Rows from block 2 of the image encoder of a small contrastive image-text model, named by matrix and row number. Rows with one number belong to one neuron. Each number is 200 + 30 x the weight over its row's rms, rounded and kept within 0 to 999. All counts start at 0.
After each neuron's rows are labels from the 100 images, of 14976, where the neuron reaches its highest value: "place" is the part of the image that holds the peak. Only what is clearly more common there than usual is listed. The data: regions of photos with short descriptions (Visual Genome). In brackets: how many of the 100, against the usual share in percent.
# fc1: MLP up (encoder.blocks.2.mlp.fc1.weight, 320x80), inputs 0-79
# fc2: MLP down (encoder.blocks.2.mlp.fc2.weight, 80x320, transposed), outputs 0-79

fc1.224,153,176,221,192,260,224,223,175,204,221,166,225,189,162,209,177,177,220,229,220,143,192,186,230,170,127,210,167,230,174,218,246,230,176,206,179,198,265,216,232,183,181,270,238,185,231,214,261,234,191,234,190,140,211,179,218,180,200,225,166,225,223,223,164,242,172,210,227,198,214,196,215,203,221,254,245,196,195,186,197
fc2.224,247,180,194,177,189,140,176,230,218,204,253,160,201,195,204,188,188,181,194,239,176,160,237,200,216,167,198,245,204,234,205,155,174,162,146,183,162,206,257,154,234,217,215,157,162,200,152,158,149,229,203,202,248,115,216,184,209,207,167,205,198,162,220,202,175,200,218,190,224,185,205,203,162,219,218,201,241,227,190,249
place: top left (29 vs 12.3)

fc1.277,216,218,154,199,160,185,231,214,243,195,157,195,228,220,169,200,214,170,213,161,205,211,199,197,233,223,178,181,180,196,282,236,242,184,194,193,191,237,199,208,209,141,228,196,149,287,249,228,201,112,181,177,230,205,169,255,181,215,204,234,181,216,195,243,150,182,206,176,201,165,205,195,209,216,225,180,170,197,224,201
fc2.277,193,134,197,181,238,167,191,175,191,183,180,197,226,219,156,173,212,201,141,270,208,165,249,182,193,139,258,230,177,237,133,180,234,173,162,177,200,213,204,175,205,206,136,187,215,177,139,199,189,227,197,232,244,215,226,182,188,184,198,209,203,209,197,176,222,203,250,198,143,199,195,176,143,229,166,210,193,195,219,206
place: top left (30 vs 12.3)

fc1.276,167,214,181,157,188,128,189,214,174,194,208,222,155,167,236,210,236,180,269,261,189,193,163,221,218,210,194,208,200,207,199,192,189,201,206,165,215,222,164,185,218,218,201,159,186,165,158,145,177,273,199,194,213,186,208,140,194,148,161,215,192,220,161,227,198,139,214,184,222,220,232,219,223,256,179,229,198,234,207,150
fc2.276,228,151,233,181,208,248,207,232,163,191,226,267,172,218,237,265,213,170,181,148,226,240,218,204,163,216,186,210,193,162,174,206,167,194,200,224,252,219,228,218,160,171,231,201,226,195,210,274,208,194,211,209,165,181,250,184,193,248,181,191,188,241,149,182,214,202,200,261,242,232,209,194,210,211,198,141,200,221,230,208
place: bottom centre (26 vs 10.5)

fc1.283,198,192,198,215,208,207,196,252,182,224,199,146,254,250,165,157,201,218,188,231,155,240,228,241,138,205,243,212,250,215,197,179,193,193,194,164,191,245,259,149,226,234,249,217,197,219,151,181,186,208,176,175,237,244,156,179,216,188,231,172,237,234,231,153,197,205,166,210,212,188,194,201,167,227,183,172,213,239,211,165
fc2.283,141,215,180,218,176,211,145,168,215,188,171,235,212,242,196,184,211,157,213,172,142,242,219,202,248,184,205,195,136,191,194,215,187,210,240,181,164,160,169,187,179,238,245,192,195,178,232,223,260,224,189,221,206,176,276,216,188,255,186,185,218,154,180,202,222,237,160,243,260,180,216,163,217,219,186,207,188,217,224,198
place: centre (27 vs 9)

fc1.0,196,192,170,257,187,229,193,213,256,195,187,233,239,217,200,149,244,217,234,208,204,217,229,202,174,204,185,174,251,224,205,156,208,243,202,161,179,231,225,199,189,208,233,250,223,193,204,194,201,198,214,206,230,180,175,212,235,233,210,149,247,198,217,109,250,176,162,238,218,256,199,177,216,206,208,233,273,194,213,163
fc2.0,185,226,183,165,173,215,182,188,176,218,232,158,196,174,185,180,208,192,194,211,153,238,227,200,223,171,236,217,196,219,273,142,162,167,161,149,210,207,201,149,186,237,246,165,193,181,195,188,205,245,204,176,177,166,250,201,190,196,232,189,171,190,206,234,208,277,230,235,175,182,188,205,113,240,164,185,230,225,205,209
place: top left (32 vs 12.3)

fc1.3,186,191,192,207,236,190,180,207,212,220,250,240,227,184,204,129,203,180,211,202,177,147,204,232,183,154,227,168,210,243,229,173,284,169,174,136,216,235,167,193,213,192,211,227,204,232,165,214,206,241,178,178,202,218,157,202,236,230,209,205,234,186,219,119,252,193,137,185,206,223,162,169,225,205,218,235,208,211,203,208
fc2.3,236,204,174,209,170,168,182,200,206,232,194,161,162,177,225,161,204,167,171,198,197,208,198,159,217,196,284,265,193,198,220,208,167,214,173,135,190,234,270,165,221,201,210,198,181,180,150,204,211,225,189,173,192,142,227,195,156,217,221,203,159,167,226,245,183,245,203,194,220,142,205,206,137,158,178,197,197,219,202,228
place: top left (30 vs 12.3)