From a checkpoint of a small contrastive image-text model: encoder activation gelu.
Rows from block 10 of the image encoder of a small contrastive image-text model, named by matrix and row number. Rows with one number belong to one neuron. Each number is 128 + 32 x the weight over its row's rms, rounded and kept within 0 to 255. All counts start at 0. Numbers have three digits each.
After each neuron's rows are labels from the 100 images, of 14976, where the neuron reaches its highest value: "responds to" is what is common among them; "colour at peak" is the nearest of a few named colours to the mean colour under the peak. Only what is clearly more common there than usual is listed. The data: regions of photos with short descriptions (Visual Genome).
# fc1: MLP up (encoder.blocks.10.mlp.fc1.weight, 1280x320), inputs 0-159
# fc2: MLP down (encoder.blocks.10.mlp.fc2.weight, 320x1280, transposed), outputs 0-159

fc1.453:142087174213145117062128179112105102198141208112138180152143129131112239164104155139163167118132130153115094171114043116080152185103138116100171151128057127136157131146193164074100118151131215144083088156164160132123111140119126116118128119132152141065111131120191163095114144160119173148127128164127158140147123137128072087115084135106155103143083154077092133149154131153183111129057106125086156106089128107167072151109121152126111140163123141144135057086163086159143111148111134
fc2.453:043121180143069148149130117089140145150097124124104072170112107140148117148098133120117099093087151148133191118157192122165120118188171110109117057118198132139159099172170196123094132138111126138128147124120102161073161111163113087130147161127098157153121077153148186126160121158114145133143137135083103125104136186170056147130129101137075137130186153148168055081123111098132102098150145174184107172117099207142149125169110143154090106158134157089122141166153158081122107075156126
responds to: text has "elephant"
colour at peak: grey

fc1.676:102108105045167112156147108116092163097117150097125142134115047128035091119078083190175114111150073139121116148121131109106102103117124182114071104180112167121114103123152092138105120118131157175154099137120105128092134129130181121149124173122131166126090124131164178116153097166155151097188131122128116083146158136171059142118182111110096087145155097075125133141140090125118087121159156137114158109090107150113125171143200055122152135144127093101166158132171123133114116102177133
fc2.676:129133127180160173116141140190140088114085108185151149090086127157179076074126113153095163171109102092142110113124139176119113127165203135111142085094119116102163102135132088131118124181164134111163161124127122124197127108107133160131094112088158133170158167138204090108160156102130102097100110095186127103068088092174229095185075100144149168140125069160099191108126144142150167105089099121095114133161097084110147090154110111109087146103083148115102161096150181150199182149101156
responds to: text has "sky"
colour at peak: white; pink

fc1.758:161102127166081106123159116127080180117138169139160129165131059182157202088135120132105137108137172148143138054115116139124136162127080164158115081172168164089138081147184092128113144135114190078158084161124118087125151126116167152094106121104111150133108148148170167075136166164120122159109145125145097120114151112199094116146144115084117160152118111113086103072113114113103124122148122107167103124117182165124076104087159148079050114123160089179130140096088086091144154097058091
fc2.758:152167116140128166087101119153175102096172154122127142168132112089088080104096117128108175058110165146121159139092065208142147091128125104132231125094126096180152147095122121096104099122157137059155155162054100102069076129146077075086133138125131100157124183175138068127143073119160132192098107201122101173067130104101161094121158171144146148136142127177127169121153032119121134175103089124088163142115114087112149088157155084172110159079133131108144047180166118116157121084151168
responds to: text has "zebra"
colour at peak: brown

fc1.5:100052091131125084111141148119122195109095148128156129166103116123106102147145144088109119107161190142139159103130188109123187146087142128107180106089130116084140088161125135137162091064067205084096111119133119091110154133117155134119114152126117118079106087160086148134108081134102197099115150109066148159133146042114187099109158142091117080112111074182113140128138145074147132109194108097112130127106099103156106100141176163126095083123120172125103016119099085109071159071154150
fc2.5:171109112120158139149148074154114118136103156122130119104177122163022076095099130151150111132066134134085122141131074117092094130104101096158127148159129182154134172087108115085138116131156077093149119128095156139139127119124145146109141123119150127152136176135111149058097137128155087147164114131168124121119143172118081149182124139105151118147106109134076163119150120125121067115085143170154151080170167069151135119132154131171147141083147109108115164134130154161147109113094100
responds to: text has "snow"
colour at peak: white; pink

fc1.318:148094155172114148103120176078150091150131197078134162128155118161116231091122096102174173110141144146115086187136071107066151167115134109076178151137082097131172121131160172068130092127096152117131086151145156184070106177105129111178095125142136119096115153143166187075118110169144173139132080164112158119114107103106061099138095157107160130099129125060102133135160127152177133134049091137095143121119127140138115164115110138134121150151116129120105081109176087138106085161139116
fc2.318:023128145149119151129129138120150141137124113131116068192116093113112144139083131145119115090085180139125161106168184120178079133192160105130087089132180137149157116195174205139095126138106147136116100157115105174131142119183140111113164170115106153171133092156113169142172119172151131152150143141084109140131124188154085180144120128165059123164171157158144078092108127105139105111166158168196136160120140199165115138142147123119080127147111175125138138188144175102133094081146117
responds to: text has "elephant"
colour at peak: grey

fc1.121:145081133190138121074077146129117152164158117098146125150062078132129105129133102059131151155129115106082118109140087146140154196145104137180091158143104198105115147103165122151097124091074137109099132121159163076151105115143165138097060106152151143122121147157206150062148129107122157140104168152141108168110086119200065123175117102083169141114096133122133095152106066117125124098094129109163113064082168149150104099097141133128091131118131139123175117102106093130087136099147138
fc2.121:109117114121099094121138161122110076112139124125134170182141135141075088125120207167097119178108127146133109192109124148155114093081141155121162165118137145136107162096146128158130099123135155100067152120104124100241092124115097135103124148100144103110135160150133081128148126116138154138050045074109149136188131086135130096135126113152115134122079121124163176166093079171187158157109117154087133111121107155129099162121132116186132094105141151115172091153079136099087139176104159
responds to: text has "snow"
colour at peak: pink

fc1.648:187136118178093061103087143121050140144157118092136199159079073175057206089113143144164164180119106178153147165072133105119141099154126128115145108151106143111109161114114142081141111145101166123117157096115121083139141136147151119140095176073155123096136149116173196111120097067112130101174155158121141137185163075181079136158078141119108134086100148138155096160119087091176100171118132174142152095143169103114077146117204147123120071150154084126156072132110122105100115052148108
fc2.648:159103114112140074150100108120113099151184116159124146166124074126111074086137170133113168170186103132087110222143104125122167163077118138166118208189160179121157125097115182159167184131074197133066157121163106052203155102106093161101112142128134145090132189157152106136135130175102141096124068148109108147101108082126108148147082097119185187146113133166171126161086080162130177184149162155131120141104135179104123104126136067152138098165117132137089044113145083098059133192120111
responds to: text has "sky"; text has "blue"
colour at peak: white; pink

fc1.570:138109122116142107061087156109131113172170113121149156161116092205105147106148069063123136133113110086097128173101098121080114111131159073135110215119098161129124114170152129129100149141100110126113129139132152059038034148134110141121131120118183090145155152130147119127108145165103122133121110145140048170120115120131049139131124088072080142095188128127127145111201113134105110178075118113167062111127139151128075133147111098163046119086137160112170186090138170096065109112167138
fc2.570:112145105136114166114137133164137141079116112119124124074116169131130114167105108177148114135094138166177169096109127128113127149188091092112147070084184084106112127126081100110119158171166100178129083156121131139084132138141125117140128135106130150102143121108147125158191142096163126158134106099147168126078099169151219120138119172168139157188120169093100161152129110125106063133088104151082095157136107032113115097083082105090090150079122080131099164132138136095209139158104178
responds to: text has "white"
colour at peak: white; pink

fc1.255:177148078159120110127102120146138129126151161094203173124142120172113168075127104148106163161164134144105095171082142143081143118157084155098151135130095140091103126103160132117110128103117127077087166105123142177146240178172105121212163136022115149126101169130135127139142099100114128105130105107102112140156138052144066136107137151097142074062125091143135107161154148089165115161167063145127131087137079098109106106110205155164139117149116108117143123130063149130144095057138102
fc2.255:122139120151114043172059127106082124156170184172103157108101128126180099106176127079096133183157151114142083180114110169147165143111173129138107136149143113126162124095126126100164144120115205119096132151138120082148139149108098124063082090131177143100149123143188084133158134183103112107094077115102119094109064115133217183153085085091109211183115138139149084083116060138142176151057124120124110119130105172134128093107100061130107098140110131170038065098156137173068159161101161
responds to: text has "red"
colour at peak: red

fc1.712:135097101128097098095100143112110106151218128089130099183112081157173176080135087071139116120153098083150129147137116151116107125157129115115121209122127165112111148177177105152051128187097110122109143164162175052059048195130099149160146155132195088145142170143111146164106123207161155129121129132161099173168120112171024160097127133081150118142183150129074159170147107131111144170068109164200140108162148132139077071139098167108123104090161174086187167119170133099069083102087143
fc2.712:110115102139129184110137139137141155090088092143126166098132141209110087164100122187144127138063137180156172110117115122119145125175112089120145094105162125108133128132095073140180179157175105171148074159136106128122163121148152123149126151112137179083131133085151149128191173057108132118150114085141138135072103151171233129157087158151126200169105158118122190163160134116134079157115115150070067147113095012118137123098095099115071150036090068162123187146102125115194136162140154
responds to: text has "white"
colour at peak: pink

fc1.438:132094087102173106124105128126085139124111153175177108079103146102044155098094131136108142099160157167125123142177091108101143160131097121144148126082119156130044140118160118128136075078078111156153119137150106157096163153127094140116124074083131109111060146197129137129158156163119153142198151140100129180155118112158089147164145118116129076122049115158131104105047084112140111108192194155109171147123116168112069121068136120132090137158117137142138079107098139145089117060113097
fc2.438:120119103123149115138137104141090170119200116152098117128089121132142192154138156093070087146120148067093106134125057186129087189099161145160146127070139168142142138087145124137114164166148175102117129091117151092146112097166165177044155103129150162168139176127169088119141104117154150109139076097109100109096124106144156137075144097110120078140149087090107157161090182086092108187141123107160210136068159198128121071115130134114092176110136151156164139120112134164067108157115141
responds to: text has "pizza"
colour at peak: orange

fc1.484:112004148128133083084112100110138181132138124152141117155137130103173091162168172103122079094188202154118118143184155115119177173058139122081189093104093166136168128159148164135117091077083167058113121168168167131086130122103152144137072121111146131087115119191140138156100117124086189080109121095073134128135168088153190085119141151098111111131113113141099093116118116089108104121146152089097101086115106163143084142109133155129151083110149133129091043138097131138117155072181170
fc2.484:170127124101172162145152064164108145147082139146153124119171110180002089110080114157148122149064153139115142162128110131103111133114109096156151142151126159123126169115101120109148102111168094085123079113095125119130115127105160148090135152114129098149140188128112140048095134136151099183154146139156133121092134137099079124179176148136125120158091124158080158101167130121114077099100099182143146111161178050169132128110135135162154131112131118113137159125141130152148118109108091
responds to: text has "snow"
colour at peak: white; pink

fc1.732:114059114107144134164110137077138185168115148126143165114115059111101095144109111119141122110135182151123142170125166075113134183056199082076177125141124110143189145165102165145155106105094168088070108123174128183123171074122124147116105147116128173099077116098138127165128101152124179076135178106054079179166150146122101136143155159123121120139143133195106086134138103088107132142161125096122111113095057094121089142109164154133115084189152166142128081125123115166176128060175136
fc2.732:174118137132145111150166090152110128137061132156110141144174162190013098123098140173121126155078115142138146139167098152086099146149064162155170092163094201113089195060105129099113089148178090090157164105110143113149087153117146153086134116107144109147136168169105141049079162093146131154140119122199111107056156124077094151169135100082140122132096128111082177097148140146117045107136137167136139082185199079156156102115177150149169130095117114110108121133160136160148097158115144
responds to: text has "snow"
colour at peak: white; pink

fc1.513:182138047156163102110120159133124121098159194105185135145136104197101173095105129130090140120168158138114104191106113122123105126118081140092121154144106154069129116097127131093119149094131169101083173148122151154170188123187084120212111156006097125125108140129135138154129086148121131105128130089110140150162124055108074165111134158130133086126139073156134108143110133125130099136126056109115152100167094132061061110098226135145153092125115122117164127144086122119133112066173088
fc2.513:091147128138102075168073126121120131135127149176141136102104137148164132111159140111123113187137142157156102152107142179130129136100200165119132123134128106132133144078114144089139164145143177135116159158139087085153104145083095100101059103106166114122203170147195066126169152131113135111104111135153118114072057103145225156154113096108133191164137125162122093100138099139158164135047116125107127122167110153126147102123113056161103140134119117182065059086154150167100189207079158
responds to: text has "red"
colour at peak: red

fc1.444:125132123171096143125091160110102141117153124092130110144139098117146101057197140169119124110072153139159120138115137132148119102124085137165141085167183177174117105117132134117182139129134086142115079130161126107124159131065140160122170118134077194107094145138143098132168124168177157120147075074094120146173139145092118102085148115085115139042150114122148090144072161086132155081136148137148092077117131162135166140193144078165133152127119157163162039097135090127095107127112156
fc2.444:143073166146145063173204079125129188170110157128158079079108195114113178175143185092096132178171119144102121165165132107183127136136174132075123087133134109086141111164077123129062107134094166169169156134152120114107123109110155112125102119131127105128112137166106157116105146143106134139131110076089143141160132119131106114116080097142117150168143161089134089088153171126108011166102139149137099183111120132191142123055099173125161141165106089129104163092076166155234102136171121
responds to: text has "train"; text has "yellow"
colour at peak: brown

fc1.18:102105075095102155088108121136116106085133111103155141211085118090094187155139151141096114150137138141126100039104132129113102123109089151139150125138113135146218220104142124129152121166138066158090115165150156107141074164149119161139108109102094155125155113150178135061057103073161069118126123108101158118142139101104130141159153128103169125163068083179125146209147134103120165054162163151112085122168082117116070117106173137091126107177158144066122094148102086096083129103141108
fc2.18:207175085100117168127074136153138055120177134114099119101162145115166149116158087104198134085179116049073187132094146143127228158145130069156080092149135124120119116117122119094121080125099145099125166124084076171090182119152104128090117129103086126101136171101138128161177088128126184121121137173115109103123155159136090139140155145126126130061176123170123136122142108157145135128113103148124099144071092112099147101101079155175135174045085111128122151148158103102153086117166094
responds to: text has "sign"
colour at peak: pink