From a checkpoint of a small contrastive image-text model.
Model: 7.77M parameters, encoder arch poolformer, encoder activation gelu, encoder patch size [2, 2], encoder depths [5, 5, 5], encoder widths [80, 160, 320], text encoder layers 6, text encoder norm rmsnorm, text encoder activation quick_gelu.
Training: soap at rate 0.0011, 6300 steps.
Data: trained on regions of photos with short descriptions (Visual Genome), 7.9 epochs.
Rows from block 8 of the image encoder of a small contrastive image-text model, named by matrix and row number. Rows with one number belong to one neuron. Each number is 128 + 24 x the weight over its row's rms, rounded and kept within 0 to 255. All counts start at 0. Numbers have three digits each.
After each neuron's rows are labels from the 100 images, of 14976, where the neuron reaches its highest value: "strongest on" is what is common among them. Only what is clearly more common there than usual is listed. The data: regions of photos with short descriptions (Visual Genome). In brackets: how many of the 100.
# fc1: MLP up (encoder.blocks.8.mlp.fc1.weight, 640x160), inputs 0-159
# fc2: MLP down (encoder.blocks.8.mlp.fc2.weight, 160x640, transposed), outputs 0-159

fc1.464:147102132115144164098126098126146138129119145132139161144173161121099120115140106179106130165156097133109124153137159132159128108148143083149098112132166121108121117138196126137134097115115098090136109087144155115150099138154126133165120113106149181163135138158157134113170115185149075148117118134111104112167141161175120110142102134117137139161163083108124139171132113151132159169121106132135120106160099109117121120122111149116104145127138133147121144100180128098135169085142144
fc2.464:129186107135101150108144106117151105119145136111156083133104112101093146152126125108152136111126141088152122141086104131121156116148123137110120158097107118145111100139100119148145125150160092123130071136096165126118124145117172132089125112107162152153166098095125116165114127106142113151153090125130122117115140107113136110117102143115123113092149095208093121114121149108127098129126118170082127129100122094147152123121161118099110075124125084095142152114103189129130155162109166
strongest on: text has "man" (26)

fc1.512:126116125160147162142109144130097091113139092110155141173136108130161143129127175168072136190140120132129141126165107104120114111101153150111121154119127140086110095165080124142122149108129117119119137137103183138116086120116172146160119129112101122164108151115108106128147143158132138138119111089170126135070138114150107137139136148097143099125078114092123147142126106079113116098094147111166100146112098114104130112155091126154133150156111130150161129104092150150091152094139109
fc2.512:140145108119133109124118173073174122120090136124121101099092149087132167134135141123125110099137096133124088133142137122151182131118144124118129132153110102148121149139190174147116136139147112168177125134152156105129112143118111120165118130074151125118111108086129094155087141111174137113156157151157148160157145131136149100160147169159155130121158162123169117101164117155136116143161149147128132090129144153103167156088156127149122121115143111115128157160130183113125118125092134
strongest on: text has "red" (32)

fc1.163:108138106137120150128113173098117121110144122109137187161152130163154129131129126156100117170165120130146125139189097125084119128099174141111138134106119118142095106131099146113127157136115110105114118113098174140130102132146165113156149155111093144158079110150105133146177143126103129133095141069145109112103121151151083118181110120114155104135096119097122143095163119076149136116139149103152090106079123125121142146154094129148123152129093129140156152113106155155099122093136139
fc2.163:132121133117127111144122124103164106119098129139119100124109132099135158117119142142132102099150115117135061152153117118145164135105118133084115146151106109139105132148183158137108161120166100162181105106134151132114120141147117112176123156098160087125071129073109113143080143117143129098163147175165119138148123136113129113146153163148174089113144150121148125110166114153105130135164123158117124084177137153104161125082151115147137109142135122106154139156122180124126109125098146
strongest on: text has "red" (29)

fc1.228:153128101139132114140061161137149122154136110138130118161153117170106097152110140142109121147128132122126163158107134140142118085121098115140113130148181132152147137156122101088152102161133128097132137143120155136136123168136127134111133147097140117149133064123111156112148108112106158148216120118113102101126129148136114169113145064133156172128154135123084107164114140142189153133151113124149158147123152085162118114114141142072159118134083128158128145164110130141130133142123126
fc2.228:143085135126135143120134147109140151162116160079128097110140145109151119143165112178154107110123103107145122140097155089165165134136133120150132147131128155150150136169178132152092113123118099170156131133118153123127110162098116131140142086108115124099125115131141091131138114137146073121151126138102163120168135178111177082164160146151141121080106180107149099091148120139084132111149158118146158105123092195111104148111131110138140119137145099131168115159134141137119128103127127
strongest on: text has "zebra" (26)

fc1.431:112161127153107147169115138097125137131130109146118156108097104116191134102168122137105129140170137130083124120151127132100125130102140138149110140115102104091108093103068144099102151109148135138111116143092140112104105160139166123113137122139121153166141147181200120151173187143097103126108114151137145138129150101151110117138095116122107119148123165103103164120124087108117103081095125134114130121064145103143103083141115120155116135145112140126109147080122114124096104135128123
fc2.431:125143109116123134133139189111207113138088132123134097098111140054121146124110168123115119101170102113116105122148112103160169139143149146139125168126140099139127154149161157158113129132157081098154107104094180107120123134140089138175096126093108123107064108075117102128087147137133129114131127151161172114138127107124169101171125140154147109108166154128158109115123140153126107149130136144148139107134098129131133142098149117128109104125170117133129110155143151129109132122120134
strongest on: text has "red" (30)

fc1.258:130129106122084155145155155119149106121101167135170152124139101129100123054105119092138145143163151141122118136130118156141149106105141129137110129125136125121167130115096159113134140128146161143118165125142164120107145095100168156150115086130086139174128138119175142127120211135092114133103147121096104137105150065122130141115126097148105154099153117110086133149112106114109097116146118141126160143078128135147094080108124137170144141137116150131157109121106103118080138113126167
fc2.258:155134114080157109133136178106146160138146127124095093100128134074103167145124146151103088106136116097154116158135110121143184127148128147147112158112124102134122138130185148137126099142074096108167153151144123128144127184133090131110138119141122139091123117118096108109098142148135053113136115141137153152136129094105131133138120127118161096094144204115144126117123146135124155129113122131133131098148134164129117171100126122141108135098145124124150127183087176118145137144113089
strongest on: text has "sky" (27)

fc1.511:112125107113111139117174141163118148127062116132131155123177102159144114171125153151125099169119115142141115148129135124128130169152126148109154152110164121186110140120181131113098107147151090142148128139139171109132133142170106134180091111138102127154107137098126174166108122102131115130127101154152159142144111136109126110141128096107144088082151118157103100140122109062121150122140140157137114132137171110113093165134084153116176105104105149116132121148136161113141171125124127
fc2.511:145067122120148136115088102118140094153164134112142090117066116141146117076117158144144154072130166141099129107120142120148114091126129133174156157154091162120111119143123103121114143135102172159090132143140081130122149117099133117114172179113116141126109146166098116072124109151118140134117146092099095126156152113143126148150150119136104171087119113107125145063134170145117130129144113121146135111120121156122136112143150147123117132133107092154164153117089148126106120111087136
strongest on: text has "man" (25)

fc1.618:134139109145108156128099155087096128128162130121147196170121122144132091113120131104111121170159121124107117120139111140092133119135163169116098138098118152099094085132112157116132139123192082116157110123149144124135113134133157135134140151105133098152130098117125118144215152117111136132127131116129121131095122128127124079131126074145164122121117160110122137133160131134127130156099135126109152150114123109151102100109095189164115126150100125143174145101124130176062131096156140
fc2.618:122108104103121116125127114102170136114122132081124080113110132090118170163095152139121116082131135120157130128144168092142172151116102143128152152146092133165128146147163141152149124106129089170149120118115175108130120153133127102141129127127158121148090131090119087159127116114151112110149132175161138115151132131109148123139127166152157117116135209159175108106133114129118120106142130096134143056141122136110145167080133111148158127131140133109155134161118182127141127116082147
strongest on: text has "red" (31)

fc1.180:128121146151123119118085165161134132154183149144118098148120141135091125153145171124130136138144135141131153134096162131131139094128121152114138164136170115118150135177097124125149136145135120106114117133114151137116137149130074133108127131106127123154119087118134103132156108083093145142191168132114134106143115156125121183118154112164146177145154158127097106162084160169182138088136120108135122157141129097134136149141145164046147105115094141135150117133101131150156136114159097
fc2.180:110096109116121150134144128084138121160111140091111134104122148121122097152154121165150107124132085115139110121109134099131146132125136135153142139130124156137157152159150147111125093120113116149154150120110139133122118138083128139147139098111103095133141147124141072115151123120143091146130112115110186092162159146115184043135143167132152115094109206109126127084156121146105125137169145139167151092127122159098127149111131107125144142099161140113199119163138090134120113120110129
strongest on: text has "zebra" (35)

fc1.19:167059116134127140142114144122104111119123132113143102159102140145091138144094089119153146089136175137152176150104117129110150112098134096114138078092134113116155134099097134143132158124135153097095110130151122143160127113119125140120140161124127175164109156120096142166137108146105085134149128134104125119128091129105129152101111101104107132095158145213098135165141097101160100130128089107144115132156144146142143099128152102147130122101099144107101090164120140134114168109142173
fc2.19:136158113093150151114098145107155167190139158139113108089138125097119107122134118139131098126138067116147110099121126185131174147146164145125091145132143118129130168122173116136121144137138128134122120181152146097138138160108134092146152092135110142132142120156134132134093147136092106130128129143157139143130138137154144179122170137160134157154125089103198133112148163159103117131148163115112163117072114133126137181075145149110141104131158087134110125114132130108127107099118103
strongest on: text has "pizza" (26)

fc1.358:148114125091094095150143105125141118178134120125128157132129157120146134139160154172109154099098127107099113114159102089104143150083152129128143109145141140117129153157137130098137135082120164085133134153146101150126160176114120130124107118119136146136159131127134110097163086098091165158128110136101170150135130188119152132102158145119162167133098174104175156164114141129116127160127158133156093097153178165130161157120076118154122123105133139117156131125117094122148150152111137
fc2.358:144098140153152135168106154156068096104108121091152151126150118151121087094138131110122112147138156161110117123183138140091098117098119140095162086120123149080118137118109132105134117134149163115128173172094103141108143128158155128132133164164112144091094164159137131133147161139097168097131125115123089146125104124127130132118104089149118137159090169106094130105153110122115169162138103126131122131084115080147138154155129115106117151118096157143116102107133087136119121166152101
strongest on: text has "white" (28)

fc1.214:124082121097136130112153139129098123112131156136118184127137134122154149132174127129140123120133088097092138105159110114171144144174129137122142127175147113125124139138166162158108116117104131109131129108126102098149143164142088152120140113110117158141108115155147140110161135160140181134147110111166130147173113203110129102114165135128153143120092196063152140108124112133167137144155154129143115120153144171134115135153125147137162121080111144093127118133152075095129123149137100
fc2.214:124101127171143136153156135159103115118120098130167155157116150136139157096099171114116156161131166190126077156142123132111103134110123111116156108147099130118120088140111115111146147134158132123116178139120127176115125137143140153101111144146164134131054158122117150160155168139104119118126148126104102106111112116130138154125116093126079133167131133134062130148112106124166139117110115147096116134088103054122167116131134155112114139140118159154127151104113116113131121186116120
strongest on: text has "white" (30)

fc1.52:122118125111118121137118145130081101115136104104129154165107124140135141108103158157077147165151126137159114128182132123104131091120178153152118111077113144095118112168074158154110155125153106132101102102098169122178081106114125133126174158101087114115089133138107075140148143154125145110109137089131116089097135127155104109164108131119143112124119110101138122121123115101107110124116111122167094122120112129107130142142075142124132125146115111155176153107102150151108138072163138
fc2.52:137126144138152097160111159091175111135085125131138113105087134094126145131122171119127121082137095132106068138143132134186150132073094135092128142146128101151119147145164174121122168117147132176181129101132148123130100131127108123149095133069158093142110126079136125155101142127156140114135157160139098104141118120112141108142156159135156131133134145094144119105170128154137118134155136128123140073160133141094156148104169126142130114130130132084124141160124166107128126113082143
strongest on: text has "red" (30)

fc1.331:143089084147118146147096123170118141131142121117147124117101134160107139112115130113130122111107153136120125117168145142133129135104118148147096089051146108133138111163129103104144146141147145117119100112119135130170140102121105143107155131121120129155136147126105133151105105147111130129103137162066105106118114133112111162089153068080159138101137132118139122207078146120168114132164115134122147130142144126140142090142142098087156158110123161128094105146125097158175197110148120
fc2.331:156137169077164135113105132113167149158132149144105098103168085104129117145165140127153109118151081121126142090095122178132154124150141128148101138114150129123162156158186124118115108112141120138126136150150145109164112125129135103156165134119129130118149115158114121111116110143106101131108149147154145122122125153149108129128174134173171128142106135105197151123171130150101127090123142077125147107149106172121110173072138113132147099153138084126105104150114135136135113075099125
strongest on: text has "pizza" (35)

fc1.341:122151139135125132169137149122085119127089105125140155137110105135201090097135078146102133175164124137151142140170150133126128110115082194137126152105082131085126089087088140129094133096117118113073119112132141152116098135133143117118121167104117147105112157169127143138152140139131113122136112112157139142087149125146142125148105116107120123117135157110149135130124089109136109085088135152129142132103160079150144097165107129114114116167145163152165160087152158130105140140137129
fc2.341:134122115096139155145146186105186105127102143153147118109106141086154146135101192097125116096167091112089071111140139110188126134100128139142126124106119112168129166123176171121122153147142120156157133101113168102119130129139110132182089111133144112126057109119134120125116153132131100101136150169134136107136108107123158117136132139156135131118122165133146099136127122132103120142156177128128146091114089126098150141070164142128132103135139108103138135123121124122106116103100107
strongest on: text has "red" (27)

fc1.479:182163145100151180129186150147118136137165160137118135152156155141129117151111105157095155151117162117100117128097124158165094113167099086103134158126146133114115131129145138154119095124118147101151142099138132133134118133161095173149101118178147145149094135133190175133177117142149120101124108136103120117172093187126147138146088148148112122115159139157122121147100126160111119085137098139152158118158140156131128107161157109085133123132102127127140122155151134101132116146121114
fc2.479:103127135127129168120133117134149132109137134143161103126108100142145115159161160128136099127152149120140094112110123104139161171121131146146119180139079151164149144134120118137106174109138104186138119110114172082111135141117154128188139130129157087114094123108114111120094144137104043127112096114131132158074139122115129140146122145152119148077113130124127111100159139129095091129089147138102141139150112103105114144112126104082152106157123105134115157138120121185139130133065148
strongest on: text has "man" (26)

fc1.204:163147086099140166112156135128125083144108160139149138136132167154111100121149106137158101113156140140107139135142119104153147128149145138140155127075121096141167128128164156142122115153167137150160086126149142163117114143072133125156170083164143122130129141097071177118132124157145125108099153151100109137111144146132102139143127124130113152121132138168108119162122132103154101091167116138110103139094136176175146094110127176148166116157145163140139151168134132144116106093088126
fc2.204:140112169150137112105119123131133178141158116154149130137161071104129126146142133163134157165121131114113161141085153183144118149137144159145109167125150111086123138161136121090108129119091103146141153159129139128156100103142157128140120145133125140120121105142146103118123104106119138168132102100175123125158146109122145108152152117157101108097162135122142088106137180124113144153120105155172168141188135073083100118136136124133119118126105108126109098160095167127147177077105117
strongest on: text has "man" (25)